config.toml
arch = "conformer"
dataset = "short read English sentences (LibriTTS-R)"
gain_aug_db = 6
tokenizer = "char"
head_dim = 64
positions = "learned"
residual_init = "zero_last"
beta2 = 0.98
batch_size = 64
lr_schedule = "linear"
Rows from block 5 of a small CTC audio transcriber, named by matrix and row number. Rows with one number belong to one neuron. Each number is 500 + 40 x the weight over its row's rms, rounded and kept within 0 to 999. All counts start at 0. Numbers have three digits each.
After each neuron's rows are labels from the 100 clips, of 14976, where the neuron reaches its largest size: "responds to" is what is common among them. Only what is clearly more common there than usual is listed. The data: short read English sentences (LibriTTS-R).
# gate: first MLP gate (model.blocks.5.ff1.gate.weight, 416x160), inputs 0-159
# fc1: first MLP up (model.blocks.5.ff1.fc1.weight, 416x160), inputs 0-159
# fc2: first MLP down (model.blocks.5.ff1.fc2.weight, 160x416, transposed), outputs 0-159

gate.352:462485430477454424492549433547432523513443489496494454515500476558470448499512491504527483487501500577497498541483482490502454490484561456507538445483482443553519466593509532491484478424501493577560570516492576459526481470481417495440449460485498530458492526437446543456497449490485470446531496449468490478449522440421483495512554515545469440469476540463501475466470453531463483540457548477541529487543522480454511463523600482482423397529464485452441473466482521463476419551482475
fc1.352:567499492453498473522565541407525447606538489469517481438456555495492525437529441453489502492559414506515569449495449528507552545497490559438465428458539563468523509565444539514538474494502490468479469478499495561422516521515517499520575447506467515537586564486539579492504494547548539466481434500541527486498554491434499471461427464543489478516562462516459532523497522552520496445533485506486561476531538534501482490534483494548524467482554555502468489570566515571496539528532525
fc2.352:547503494500505496522516445409479514460557494483514485574525561540507514556538481522532507459569452506435474461495459460438499542437425492523448507494555539494559521513490518494460518557550418531468502545530561516496462539550437543573514532475567528613536481476501536458530510561503444516533441489561553494509461505462528521407477494471509469417536501482496506471507534543527529517526524513456597563469539508560535430547466562480474496454537492516572505536508586541487493503483502
responds to: voice: male

gate.213:543553525475537570514551495434502513546534529513418462482454495535481523453448451446530535528584442576450518468529493442487376541448517538510488540485534573529502496554492561471520523524523504554470505583558519560511466513506490558533526461502543405510441524545491486437433514495564494488523504476495509439547512471482499495549543541567527471551532516538466551484469484515517534449494487505479583571492466544554627518496486496471486522503511452524469488487524493479521502535572516
fc1.213:510554494535521486548567466466520524503408538480550472491516476496486470441511459506531478560525451490514517443492501532405463526475507511506513403558512434525493506571463540507457505479496550543523455428493496468534503461476483524455486583461536473510522516522469407482457591565498510540547460461588499513519462527568490467533507490530475530462587518505503504534459542507607517499512576432447501532488491449541495536596459464468530542466558480503528526545535517554496447530569473
fc2.213:512557496562550496454466525433467466523490459519521516445457447464498423552508540488397551511391422427508505533473502500514481501544477423539518546468530521515433515462501478537477501539482556497523451507502527537532521461544529516480520449458570502481476493514532463566516570511415458510479453498565507453472494506534478513491494404501490498534515482507487491570528561448521477443449524491439510489398496472536536456420535507591461579523511494472558501510438479490495561521521460
responds to: voice: male

gate.274:580517495531511483506492445498512515460561445422479466467482458592485518557429555476478522508563576480499444450552455441474452545529495458590515426513463520533462508430516604489528495512510446534511479438552494590486531492431482504525520458470569516505492397531510496526522518437508427509477526498455474520472490535541464452522519532461463490454546513528529533443527505481470511475482492522522496500436515444468512478507456499442473492573522486492538524484476439500546409575508434
fc1.274:434521585454546522511496543555460479496541557540543555523521530410527484507537489445503539532446450493542495587527554558540559457489526511431470503512497499564562511478524438500481431500524536444455514431484487411492501517545561464490513519503473483491520590508485525467498470545473516539551537543521507426515523494514489560431520439588520501519485482505488472508485490543442493466499473513533443461575489630493412510483462493505518526495503522463481495530504537486479544407479570
fc2.274:505527500501451459517610523501475509479543583474532471524587509499527462493536498511536462521489487530456522494488550492441465493408546419498524527529554445489476615471505470460521470477503484569556510494492534388474436490463518454512423436552512475520505523503506522509481538503511574520521442489484491501544498514529521577468529594508568397492559481561505459478546509530549508503490493432439549480500481468494514524525531494508486490467578445481553569533461521520426477541520537
responds to: the word "me"

gate.32:525487440435500424517486471508545512429410590447541500468514475520488499543523426487533512504558579523493510480541506500486463522458500438435522528550498398522490516478572455582538472511459542543482486593498504533485428542501488463508499524530481530573478467503463434540437489473577537439500534507509573463502494564570495465465512488511506528555436454429464540429465473465527538439508457511559536483508515509531496545532446460479537478523427451528572522499508512526532483500488485
fc1.32:525460494514490582524478450538458538506495518526471538536586504525498430454500464592442481512511495519494518525480558452435465503452520483494517563503465511502482438528480596446571464472522495488479492450501499591501443496460501514567513506494526473498572469471535427518519556557377510569490491477467525517462481484459520509512470462529486565514496478454506513508579528385495461523477526464468450453505467535475531442571503510543504498457485419530468442460434541547491511512417460
fc2.32:516424430478459490558441500526496534528490556467468517553467489481518444486477500407520468531510487473484496459466515469484499455446565445561473500456454469516446491494605561460515518501527510504579518490537482533567565523456461523454422508459481452511483517532515521529483535441510440576449488459403501483457535491511477486540507517486557528473498464566529502519477497533514494523499469522512588445517441460514523538469427456612469475512532502559403533477489588476480458542494546
responds to: voice: female

gate.50:546436490510436419498478459463531487429462428501498508490487475553492505554506570543516485472522598486516496409494473499512486485485485529463504437485488492464472503485490496550498456529404508535480553522447483415468474514474549478546536516472456501534510421509532459477438477429519566435456491532419470558548450543491489474531487590498493520481433461421460517453465556468512538505537485533562444500451501430512523495573471567485524500494515569522543531431493480488439487570474487
fc1.50:515490532510486446537505514516476527458526422511452505450558464501523549526467496543507498507524547437536519453542433491510393563434455499600433495508445535479523534472537531499546510458494421485435549487506521512504482469521493509448494477456563507504481445476461450434558508415533469450480492532497491473550513528538554483593496532473567514516510535477538501481498581551506478491493553562528427508458507449543521478519438507446510510568554522458541532452488476474527387583517526
fc2.50:495460459514556513559508453526508553508454487493477478437483535534508530504410544494505495456574514501504498555493446444457480541488526561517498420503498526556459442505540533539519509410534450495444564552490562533538453536522516467593567445451486533476501489446448426436524495483554530451534484451414488446421494530495515488502489463544488573440523513494483553485505530506513482451519489502556564480524546540516474499485435452488497480511454566439499465428482478474538414515427463
responds to: voice: male

gate.172:463449515507514420519546505469479510525504520546435448497544551517532472488439525516453547478508511579529495426466521485505474448433431470498544575485463519505553572460483501506519466497512530491492532462437517457500482487521488530476531510475514434457422491366449490613503508544506510423509476505508484416490544545518540535472513561504527510545524455480485497442582521426403549506473472523470488487492451545452552511489539536511524573497445465525502532452431501454497454567500514
fc1.172:484542482545429510528421514433484545488510530497575472498523532532460457478548459527526502562423463515518571558517534503478460486618490443506432509499424573561496407482510514495514489484532497550504508475530591531528494519433510459484475476502527519475531554492537413539433466588467454537547543465525469452460471491495487509480561490439483534462511538507500499509454426452495429471508532519500537526508502473535547505486537437550437423420490482487459501520512476508549478535544445
fc2.172:501559589454513514510507500539519539465476487569458547532530423432503481488459504432488526505443478499433495532509495469468496468501570551525497541424484473410474470522463441429557543495553468460453507535554454505496488510510475493438507503543454623523527501525563526481516438499414539581474515498432485539537508519452573483531546509440514535472514517520489519514477450518494524463530572526481415525502480512433456460535522485552498483396523523506524518534478554478486495408528493
responds to: the word "we"

gate.191:514542550527401561560511534541516587521528570469447427510522543434554555425465549496525509495579510544471543474529465551474536522465456551479513423530567510533515460498445420506531497514525515479497468435485510476506484554535459503464458475444539374517473517473524547496478563468470500544467468472486483509482525618501452479437549520497501515548524503537488528504448534454496572512491431453466474475465426464514442511473429537510516544476513486539488506493472513486455479510474459
fc1.191:439459483533554476444511452433489460504525436540579605431457427469464474513528504486533499524459551393502456577504506468507546470538544469468463452509473494494474489426526521453466470493501426512474511508541462539520502465501548503495537606589501557507516482501439476507507437458476429528526584520527526556542455413563519483449483450461429508482492526497513528495455491528511444519604512524554492510509491523511468477521491516531496469490470565493518520512535488524562458438485477
fc2.191:476510434492480514421590482531466508500577467533509499507458486555430520501449516430503439477535513484451534539522540509448522489519476491566469533470466451538500508445450546441543599449576449491489525558488471547472509531463541405526458453508515510582529456468519517546530448515462529588458511529540540561524446546503493491544492485459520475483549555545477542504497476508450469542498567535470511509519509484493495524595544518446473464513523469583518510567548544558511563454550493
responds to: the word "we"

gate.125:490494517526465497562436501540526457474601516469522448509457477484512556510476512558518527491542516500517500520610574446525458527499400563506493415482490535442481491523499479483446428504530479524468443434478502519511480523496525534480469497536532453464461489490430522517458556402514452504507547593469553506560410529492451432524474487466527485467557516466500555484468467514499524533457393476489458560479456478504416555533507529438524529561490477456506472482528506513430531546507499
fc1.125:428477527480463504442473502444527471477461503484542453463496467486579503514495527505510441478489559460529501404498508558482386530517491490495519459515505486460414545497494501553535500425504540478493493574492501463488465519492470481485513511446527474477519515450457524500515562479443543519497494462461431519462485536494459479519454595488577558492580530531493489501513462446625529459450539550417494534438513420477452533493503493527557503401421479517537448478448502515512429508493464
fc2.125:524553575516506426458422457483491519497478480500534494456525520474531522474464534515485514508528572425563529459393455478463531496508473502447407522526519559461517479565485471560549563483497536532477465472483575539494541487559457548531563535443488508490497492454476487483510462483499486487518516542483604544449539428527471516469422438462495486508535503459555488532554468507454413506485510516532421511498568517448476474513454536509444502507483569445481463509512423495591471555463507
responds to: the word "me"

gate.319:556524451543502499583502433517493536516397462518494463507457513599466500483499493490486500482541542587564528434516473474527539499486495500458510503521534493457486526607527524537545537532527519492591518550501488574499493496524413493470505441517427547500447503567518536512548497498585535476460470492540463533468510519509497452543490449391480506491413539489482494449502435519531482506461553396553508560470513534538572484483577503513537515519507448501491511542490492512531490513583460
fc1.319:468527594547418475553524534487529455526465489523497482532525518502544485417534507544537458532564460502471526498504609452505448453463485519472513457570550543462519501513480502501505481491541497461532510445445482485502469500543576527514517491537395441465482563522473481421474504487520471480528445466489516586487532588568412547529411460476522529490496507470486479489408571455466507548525488485450453463460514524519550535579486524545511514452444493527468538470499518479442557487452491
fc2.319:540449463507531467561513450494527508553450575437502523499533517513526469527506544451523514562513503506437526495501573406485548546428548378559548541473562500478441523484483468529491484516525528462581501424491492469586515477456519466492566442533450465460451504519529483487527539492528521575497394466463503459473526491548506564490521479538526527500431450528559475548536502438515521480468474447496534490488521572489534482520455501517474565497512444524529520462429437464440486504454526
responds to: voice: male

gate.193:502458486517433440483449467478482453472547464511535422530399520599497516450444530519505464469590576505544453467528500460507497555469499492452518406534456536530476512564475548521474501556501494566472506514464495536474561468458483549544502439520513518464494486509484564475466503440542550420466512522415483528551438523493396458530432552481492462440494532512524511475445466474443524488466497502532444498457510421541470505493528560496506496578470516485485493447503517516495488587514467
fc1.193:506480521547528496536554493523547453519436565527535461439517452548504531514488479540509572470477562488556510408521480490470448593514487487568481446451461538438479506549559574514535568458484541576510521547508492487505511472494482531497511540419585519489488508488505441562524516450511478525539466508540486489477507566527535436526525564548546549527581565522519526445526538503522517431452553516526480580478482445521549530530461499423462533541503489523584521481492500432508446560504487
fc2.193:521492478481509520510493499532486502455484514532536505468478538535550554452450486504490487466526537490516550508464431513512528553583471527488477464521444556575485399594483538591521594453586520463439450448491529558488540478480407545523570518496452552513469471500448506520533455457508454511475583465490555484414519489517440483546497438514473537515527562460541521490497492523482462502525491563508425526509487541408476505456447502449468475549476505517491447506530485507566544497434458
responds to: the word "me"

gate.250:511458590561431483506489511524534535536505549474435496507519500449520500408459511479476534502607503560502459490480500479493534505439477513476476410499522446460514504501476537499486535476411497489507507538463409539504459541544479451494462515469505467454559552477492493501354513482503482489515521547403462511496558618445490489513481519483532475477558550530493505457526491494466537519506469476458517476596469512509508524487462462471459479420519472573488514381529502464495468531484482
fc1.250:465481473496505518441469420490486487533464487564534540524481418521462487600482424513497553479431513424518427544579570518454518489540528512478513529479472532484449437531487405437524499506512395457475480554533492498523481490544569489554484500522471534479436453515435537519482453493535491538507521511509519556622434477592460581464481413481484454508471470500513533521498502493550503547548483518475449501431477508512548502478531512449532458465495470470525487505525492527474533480543550
fc2.250:509496490452440528453474503614478505469580443541491471482473453520554565500538533523505450466508503431516533514428484498489546490556453505534465496486484500480501458462479555440485595468515547514479482463464472480509498476513524490428405535499530486485564380465550484541584477535479445558486479544524567520482469497488441531523523520477522451455535546521538476450550497517493480503472515508443492413444501522447446477480474500541439506592519557509556427527489551505446571491488484
responds to: the word "we"

gate.255:402509547462522453484584496496514467586492558579465485514499464502518534540465496506517516493508538471407473525541532489461455499504570519525480526515478510499564481533500458439532502466521474531585542485465513433469449531497509449504470492490499440558490521522570482436497492476464494504500484332497472539559496522508513501508456546574533537497448489479472496551410480544486553527516477469535505437453404478476591513522502467479559518542427521457503501464515564447493491500472539
fc1.255:524470582479535499507433486506519493453553532425529482477499486434523458479494416480539487476560490517490451578514564542489512499542470462490460477505568480516532469423487546553452518511561501518432371495505526520473466506559470538582517467560504528476496558443440507464452486527556440500540525546501513518484462603502484482509499470454530439509565479513469540488490512466484463519513450504445502578576551510508440498508500524483598451473522420531516531506540524560505447523554511
fc2.255:497482535528402456426473512517531466497470438529502441479480546518471487491472475539531471506506527467558506482491474531443454500544494577457486470443451501468511527447489535425550563512492487503445533544539517484444506527514552545442469463427488533467564482454514504582474432510456513453443510544484535514492404495484486476527476468456557446518528515567461597470509455479490477458518588526503470434563486501503452506587548488492418460513500569485513487573515448565541557487540498
responds to: voice: male