A small CTC audio transcriber, trained from scratch.
Training: 4000 steps, batches of 64.
Data: trained on short read English sentences (LibriTTS-R), 26041 training examples.
Rows from block 5 of a small CTC audio transcriber, named by matrix and row number. Rows with one number belong to one neuron. Each number is 128 + 24 x the weight over its row's rms, rounded and kept within 0 to 255. All counts start at 0. Numbers have three digits each.
After each neuron's rows are labels from the 100 clips, of 14976, where the neuron reaches its largest size: "top examples" is what is common among them; "loudest" is the band of the loudest frequency at the time of the peak. Only what is clearly more common there than usual is listed. The data: short read English sentences (LibriTTS-R). In brackets: how many of the 100.
# gate: first MLP gate (model.blocks.5.ff1.gate.weight, 416x160), inputs 0-159
# fc1: first MLP up (model.blocks.5.ff1.fc1.weight, 416x160), inputs 0-159
# fc2: first MLP down (model.blocks.5.ff1.fc2.weight, 160x416, transposed), outputs 0-159

gate.41:086130122116145118139159100137104164123109148120095163088138142116155143118158098116140124098104129129090111148133171115114060112105113147154137125117110144080163130151088145136112139095135099154149127178096157140146098126149121119093144134156114158142114152104118135153164091112121144132122147106106120080125146120133116139123122107088103136190149162067091110112123112135124139162154120115117156153115112124085100109127135146149141065124126134155140124074139134097111072136135110
fc1.41:134078105145136090155134134144114162124136096144097142114149121152139134164142107161099144117089152105121091146128142116140115118124115118133182122113173131093131135102142126137096088121072136124099149101125113133163159155167131117105115122143079095104137153153119092162118138164097155110123084138112090111111139124158148192121135126084137136129108135108121130134195126123105130147120122133120158117144153154138131141155143176092119139149113139151134159093104071109125096182159142
fc2.41:125147137163114110107075125155110126067145146121165132082121082137122102155184159174162122102121126138129138141109119123163100117188136096159133155160119107146121102092139117151104096109130123125123132103167132131125109145142129114095147141110152168097115122112137162152123085122107130096145120142132136180073124109126132095080141109113120120142118110143112082115103126148101145099147116149142109147111101132089073103124114116121109094138094159118118092123119104121129134066147126
top examples: the word "i" (51)
loudest: 250 to 500 Hz (48)

gate.76:113130122125054066106136141132142132145131096143184119111128164123105159118109097128100086115090127108158160130102113167147164135101098124165119100143155137153129122140118118151152159130099155114121117163138174124139174117158107141131145152122094161151132135124121125164140117142137138139134111130175139162127148186142109146167145140148156114157106142159095155109159137138179094155074154098151118124085150102131126144163143139119111164127126151112136120108102100126162138132153131
fc1.76:118105153144093141129174099095144099151101086131128124133142147115122089169091087121145131127160106128121131134176124142132123155092095169128141135156179117186096102110133099151173087117118125108072126183138127096139132141149124150079124102128134131115119172120098136146132153100159119077127140104121110150133106155136123124122124116138118115176102143120100169111111145071113110142159119124122115134095122120122120146086131147098167143072130152123131124144120101097128114119161100
fc2.76:174137131132182183154141118089139132147092106133116131159159068105153133110102169114145169137122140143118118141132057151114131106127135123145090163151120124163119131136107086128133099090141074137117098099100099119121107077112119141151134106139162121130112174146135157099120136130135087144105171106156137116137159129127106113100101120128096116093096161080136118093140127120106082101136111143106123118165138158157121132110133092097127141150135109101135155148149105136145120136095126
top examples: voice: male (72)
loudest: 1000 to 2000 Hz (40)

gate.187:136102096146117098093162136106154117099126124155168119138127151138119129169123123138134079127110164120124093090151094160118101101107145091130171136173097113166117151123102089163136121151138067127091116130122122134125127134113143106137148147115101146160081122090129143135149122143147183137124120129121120130141093099124145105119107181146151130125079109179132121094150145106142109127143110120164121099119115076093097170131137089082154116169127106135146130134089119166136126120148159
fc1.187:129165159144072094144156155127139142132131148087111127112099152152078127121142109122151159137110107156177163107179144159146102140160098130127130121161093163149137121135171136139125172160106157136148155120142136140128187097125139128130133103128079112105116134142079108178109156120170076092139103129094130146161132098117123133159126171142118119158130159098137120143141103112150138130094169087144111129127125141134149118118085143139141163131126170103103125138088136115130123107152124
fc2.187:128152185164133159117094101141114140136102131159080106107119138131107148130157139152148150142148148116182115141135177117140101157178150134168106091148121151141127141106091131114170128147110072110149141169122127114106148137164151113154063141126175136105137120104134140145102132154144085145109116175122129155168136158116135116126160159149120113094121136111145138135092112107070120128153085150142105155161131122110084135133129119104127137118115121095131129125149094101097091122138097
top examples: voice: male (87)
loudest: 500 to 1000 Hz (50)

gate.304:128124125163115149152117117122155118126126148156164094103122137091131161104092070141158143123110130139138104086160112134074105168122088162143135118137120145129114150116126106138107114109119111128147103149124128135116092132126105108102133152109154123084063152150094148090142153106193128147132145127109102088135126126104110083099140118138110129153127153112095104121124107093161148109134090112128116141086080102130131155128087078097176141165105092133151117081121113116117108100124124
fc1.304:069130145121136111136113123100174121161138162125155099170126092090124153122110077162138144148127121115156146121122113131095134125124136161103120154139180117108092146147143100138114146164083171171165129148149115145142118143197114142130110140095151116095109146117139161128077148111167121123131125115118123156159127144119123111120144163139162092136141189112111128140148142162157155146107128117113142168114148092151157166120120118127138132131087103131143094101184141091120124158135130
fc2.304:096146170154122138117086155084127140076124134138106093100107153098122129138129113179122136105125129092136131122109090149110119119112114155106104145148096123112125101104119065133121101176087128129092091147154127149115127129138111093149123145061105140139097142096143161135156125146120109116127080113120130114122100126119125140083096107125123130136121133133094123103172142127152106115112099124116097168085176116082103139089095117107165135103073129112141077123122098116153129122117130
top examples: the word "was" (51)
loudest: 250 to 500 Hz (43)

gate.282:134104100154106151144121124105122152083085134134099137102115132127127129157167161098133100103105148152121144128151112107123123150150072111154106113081098151111122113137133156128143161121128145163178183132073126118124092138149122136094127127101139189139133085189138140111118113074151141144096091062109097120136155099156109128179081127129130155095104123107118145155111112113080116104141123123135118124135098123118147122123142120118123153106120155104123117145116118079103106132138139
fc1.282:156138085109138125156105162109128140126159133112148104118156103147117119148101157159132139156092136178139125117118119148112180133134134127135093122162158118142148131124194147150141138111154147113141108162121154169143146114126111145149133090133121167125160109125114145164131141166138160109136190143095112117113123174121157156166146124134123105104162093145134153110177108154121115137134143144140104142183099150095126164061150114137132150146143136096118196119121088141118127160133149
fc2.282:129142133143111100113132098074121110096117084158103108147113160107112131127107130139082114119134130132149083100155130135120117094169112167147131143134074110124122145100131129134111154117115077133095137125121110179104109133128145117185108104099154171130106080133132132113131127124122131122132182152076096169138122157109152077115109142141159128110139160115137166100128112072129086141152114134099080075102124119108120080129123144115137155150134120128128113164117139153163144122099105
top examples: voice: male (73)
loudest: 250 to 500 Hz (29)

gate.365:170145114068113110115146175137132151146147164118166115127130050088127168138128111153144123147131121117106148166112129130126104114138122152129107136137141136110135126128132149163173121103087181098131117134136097128133131120113137174157140114154111118125152144126109105157117111077133149107122108109155109138146138138132092178145154162141098120171126112119101088135114128152161138169119125126100133138088183101107107167144167112149153137128135111161133057117169126113112097133141148
fc1.365:136108091124141164123161107143144109121119147170165104129117132106083133151088122113138099148147116080106114126134113113153155151136118116188139121107146164103072120106108116132130122116117155084128118160143109139171155103137146128127125112135117118143141138061103123103161119174124161129109137171137102146139102077124173149144123106141119087128093110105136139117096135120106139215099116156109150152133136130130087096146136143128122161077115119084133148139137140117111084120132130
fc2.365:153124151141137144104090105126163121167122161148093156064133111125153135173134152105165160160168179163170167111098181109127136146154149077129083178106134157142102091148120142153167155087136135127157119115111104131130111138130128143100115113146140114105113148147165159123146137112171115142131133107112104119104153136165116110128109134139123164161130108167150138071142148156122156118118140135115118172130116139130181149141110100152132142113150125149111147141159131120160121130142149
top examples: voice: female (94)
loudest: 250 to 500 Hz (73)

gate.318:147131159109077077087189120115107145181141185089122139076143122082144113134129092146107158153131117137076122138129130130112142121150158121141151122137144144157099082078121122142137121167132153122136113150101181113163135126147142128180112117107111136154129102114115179142115150134122097108125126133072174125172164105121121146142119144133121102147125128092128146143132127128139130144126119117142131116123182085082112164146150136115135132142163120122113114139128139148121109177142152
fc1.318:156133120109112086089194149117118129166120151107115120128149143124130131144133129161147185141117162143108132152165133142145147114127147100126135137161117141169099103131105093148142189158120139114123114120123184080160143125127147132180136118100096183150100121129125118103141132125140128085127173089083155122153185114133131139085140142107085113117094121101119153147142130136099126173111106118153142123140180099116119137138149134100141122095158125097138148115140130167123098139158142
fc2.318:124136150153162150136133103189113144135110159121124124149163143111151120113156149117145167135165132131128160135145140132160174145174110140139136095127128162148153090148120098136144148110132113088174108171128144068142104156115125147124120132130132098107119144097127132090119145169121115163153128134164105078130157170110138136104135102139133145128075135087148106096102135116129189141164110132132126101143110145168120114164077131118155102138130150100148107091149153094112142079111141
top examples: the word "to" (42)
loudest: 4000 to 8000 Hz (26)

gate.231:129134157123145142141139095171123147104162123095103128158111102100151142130131150100155106127169113131181118119168153124123192178128109131115133111070147177127164121158115099169129092109121146136099112118116165115146103161129099134136134149136160191160099122146166149171119152089142144165153143122129110104179107164123143121071161152117131152139155121168129130177123145106124163139136090114114123168120161120136104128130137106103139124118157132149147113127129121119109129137129118
fc1.231:135116128157064157145107149141154114146117133148138113135134146138124120155151127134135122155118131106087135155104102106117167147084118142073118130096113116104130098122123086111144084130098139123130108128100099124129120123118149119125136097090116093133135133102125169113095142139081138139098076115091175123112102096111117144116188120147152151101100137131154121142131121110190167119142120120131142070088074074122140167118096140119145138098127112112103099115137097111116168145108163
fc2.231:113123165097132139092065111130114082109091141138150116132159112146114130166145092116151141178146137092165135119128079112140141137103088166084151159104113109160122142127126108126111090140140152114110106116173153138132150124133115155095153161125124115091123143146141145113101105104119094128134137174150086127065108103146157113113134127163132159133115105119122120103121146143110153123114079172118126145130169165153120105106066107151133106116126126110149114166108135141139126095160092
top examples: the word "to" (33)
loudest: 4000 to 8000 Hz (47)

gate.332:102127102082090084127135113076105141166120098154117114111106121124134108111101131108156097092128128126091132133122113082136163093090116147095154140103141101134161136115120106139098101093111090143118138186092162120159129123152093115111135108142124095155099141110145137130119102135169181103126144117162119112149134106105130126130054102151173115168096121160109159096125122128120143128133111127110148133134107128122156140120189142106121120118093128144113154109099110097127145115133183
fc1.332:115123097128166117178127119168126177150097148129087138124159135097152135131134169132124113125145160099122129145159110131126164166135116120135118127135163113144144144111113108148096129128126143143103131128136149093161122161148138091132076117124145101146124133128149105157162106151182136142124121159162114129112126155187124159096145120146113132113067118128118092079168110135098116142129097138145124152071137167112145178120147107098176152179088141129132168102131102098106137136116143
fc2.332:157127133148131137129132121121117148148115113134151145123074141131120144093070116080122115092103152101059116165161134127133165119097103118129119123141106108157155131097143092157125114124128107063122124123097132159145148120148129091145168107135115119159089147136107175117176081098134115108083143145153129134152128136108087109118125074137123110153118136181073095110131118142118118112112127135140106115104155131116071155136127137091138134147090127151127153098117098111145124093108147
top examples: the word "you" (35)
loudest: 2000 to 4000 Hz (58)

gate.196:124106136117137128135097144141148139099141130134160128157146103145108133129142190088151108147129137111122117115114108105123097169141132099128132095113150130150124188163134113146115115145130111162144129148084131129119061136142163138076141082160142105115106178128118135141091127110207142163125093132143097106131116159129089164127109158086118113117125125187122126107100159162117111105127168126094110079114100097111138109116155113122125093078136144111125141129107133110125116162145117
fc1.196:099148116128152142141174136156102094147099164136151105144090151091129098099106116122121133129119150118093128187128130143122164139105136183097111133152086120101176106144150139119156141134142187140147120153181123143135090109114092102156113089107083090144119164096100143107133102167154105129115125081176116153118114117128099154151148118103141130150100135110146092110135136107096080157103140151109149153105156125111113112142146139125128139142106115136117177131143114138143141089105124
fc2.196:105129124139131108105132130108153153137085148099144132106140138129133115141126139126178137142081198093072160134117095102114184146126133112118154106129130126120135140091137082112108078115125149141113134112115112088144090129083170142124152083130148106142087152106157135130101135061101147104116129103106106144147117131103152114095112127135103114130123124142112143054144130130150122083129171126084113099136097128099119142151135145139142120116119155142112161117113128124127132152064154
top examples: voice: male (89)
loudest: 250 to 500 Hz (30)

gate.322:163116131138147151140114094097135134166124142119144114169162100127081145151096119133085122159125133116123120134107113110113145113107102098133149138095153103172098097145110134189123112090127116129138099100103129124143102120116111127158084127143139105144117149133082080148141117152118162149157137154099099108111094150121141164107110161146088113113143113117118097105098121118128083176121113090119141122101191115137112149127117129119143094178114092134142105117159151135154092172117072
fc1.322:124139125114139129172102161172143166098112128110104151113124082134156126099159126128166130130119141143127142156134174132172115139131183154121125131181114135106119141112124071106127101152105160132166139136141104087172145177134137109147160117113099129102119141135157126133112142098127079089123129132147136175095154129157110132155126120127124138131138137111122164125112146124130164146108165155146121149118089147149136074128117129128137143080150160100068154109065104149097138149105134
fc2.322:082133118107085140140165130152127158142129137189107146144156143124130158113156094110139125124125139128133168113104117134134117127151172134089128098144133125145062150121126087117142101128120128163125133136104098095112116154113143106144136117149059139114124148129121145154084105154106161137100113154079123143086162157133094132142139171133119140171147145096126185162134165146110154111137136158139117109119132118135131101147148169136106117093123113137123170152107096155052141112135128
top examples: voice: female (82)
loudest: 250 to 500 Hz (41)

gate.405:148081078173119127124115100128174105166081119124140108146130122165102151168129154135146134113119146093142125131139117096133164120111098101082137129137161129151105109200117090155127142114120148142153153140069139099151111116154136127136132084139111069103093094107096140137123154133168140134086101133136151160133113128128076125096088146113121103093098136149136134084116163120133129134137119126128113113091130139151140175099131141110141139130112114117144125096127115109075128164139141
fc1.405:124126095118096110138132133114099121134121082159150123126116152111127119126105140138124121093112145107110142118155158135132144106137127142158102110131120185136164143115176140172171135139127114103131161132116140135157151138149115150120126117109113113139106132072102146158185121100135134068138092085206143132154147153177130170136097117134139157102109130136132107087168148137164121132132103133135137122103156150145127184088124145131126175173107163097136133119130142117161146137117185
fc2.405:120119104144139165157171112079117150150086091117091123099112110120130093124111149133125144143141122084093131174129144099118174107105108102142126157134168104129126120102162104110139120097142109132135130099128117132153105113138124123151134081130142117139116129129084116136094146129145089112097152137118141100144139130163157123158152111094117124141143101096118172120178150093110110119173086149098132101183158119142153159134145106111113110120078136105109175119134116103119075161098174
top examples: text has "you" (34)
loudest: 250 to 500 Hz (39)

gate.65:087130128115138161124163127098149142148150146160108127115102099086092171109097055152173147141126118110140131092151117128068135123109117139136107130111112114122122078112167101165123107148104135114141121159102153143125112148116133140164133114076156127130086121093166137104126160133150135103102137138127131107174120113115180096113120135098127150133121141117123156152150153106143143110125091129154143156131103095156118155090119079102152146108116078144099140078123124121113131159104163
fc1.65:164106131103129160118122124145109134128171114101094162107166138136160089133131167140113148128127165143119102120113114128133127096109154099128130151068131129133161148141131185116112092072115097133054168113119135116126107131128139130101131133161142117121181142128082126135153106107096146120151144126098136102074102081149170158125130120130132141110096111115175123097162129126103114133155112181142149105173157146110119116148140106166097103155102113131124143147130138149132105170130119
fc2.65:118094128121073107111130089164125122159145125098115120112111104141109131133110145078146131109161142166171136099134149124120149150132144097145143099110159121136089118129131180093126143089133134189162137122095153112131112146120137118118109115153178087125118110121118097118058127102168169126120141125110116141098139122150095125175161152123138113124138130133144149115101134153110146142085163133132158133143066125109172125165174123116098118103149113168091158123118158143118109153154127
top examples: the word "was" (35)
loudest: 250 to 500 Hz (56)

gate.49:144109112105091127087111097120125120150114176081103118111135102096155122138104111130125158102162137142153144105111145078136180096097141106067161130113148147141095082133115115176125101144132127158139127114088163130149118115114107180171140110099111122123117105129127117122120141096152162116132145186113152141099096155139127138123114166133159130138110104094115141140105181099155151120106108104131160135127163150126149142142147081162099117109147131157111135116146156103105118173122101
fc1.49:093151115123179151141144173135166136125149115080110149111126129127121119103101132105082165176086091095113110146122113132119095135094094181161071132132103104095135161098170180136155139091124169084124136156161085127127149157154121137107131130124117114128168127168114128143143104126121105124127127101115128097125178110136132138178125107123109147116138154125145110122174101140133094142136120134129125115102163160123147152098066140121145138149099118115115123098155133122120134156119130
fc2.49:131147085141132120115179147100116149103120081132143138118149119161113116112118172162158118135109157138111089166115130152081095138103166084128095142158181107136123130129128163106159140137114106131125179148131125111117068175097140128147084135136134115134151089144079045159137123132135142107136092093149155163125144160075126130134127148090101126087130158129116137119131124129111118125160142120142142111160130134117140159135147127115129094106084116146131142108103107111126106154142116
top examples: the word "to" (42)
loudest: 2000 to 4000 Hz (34)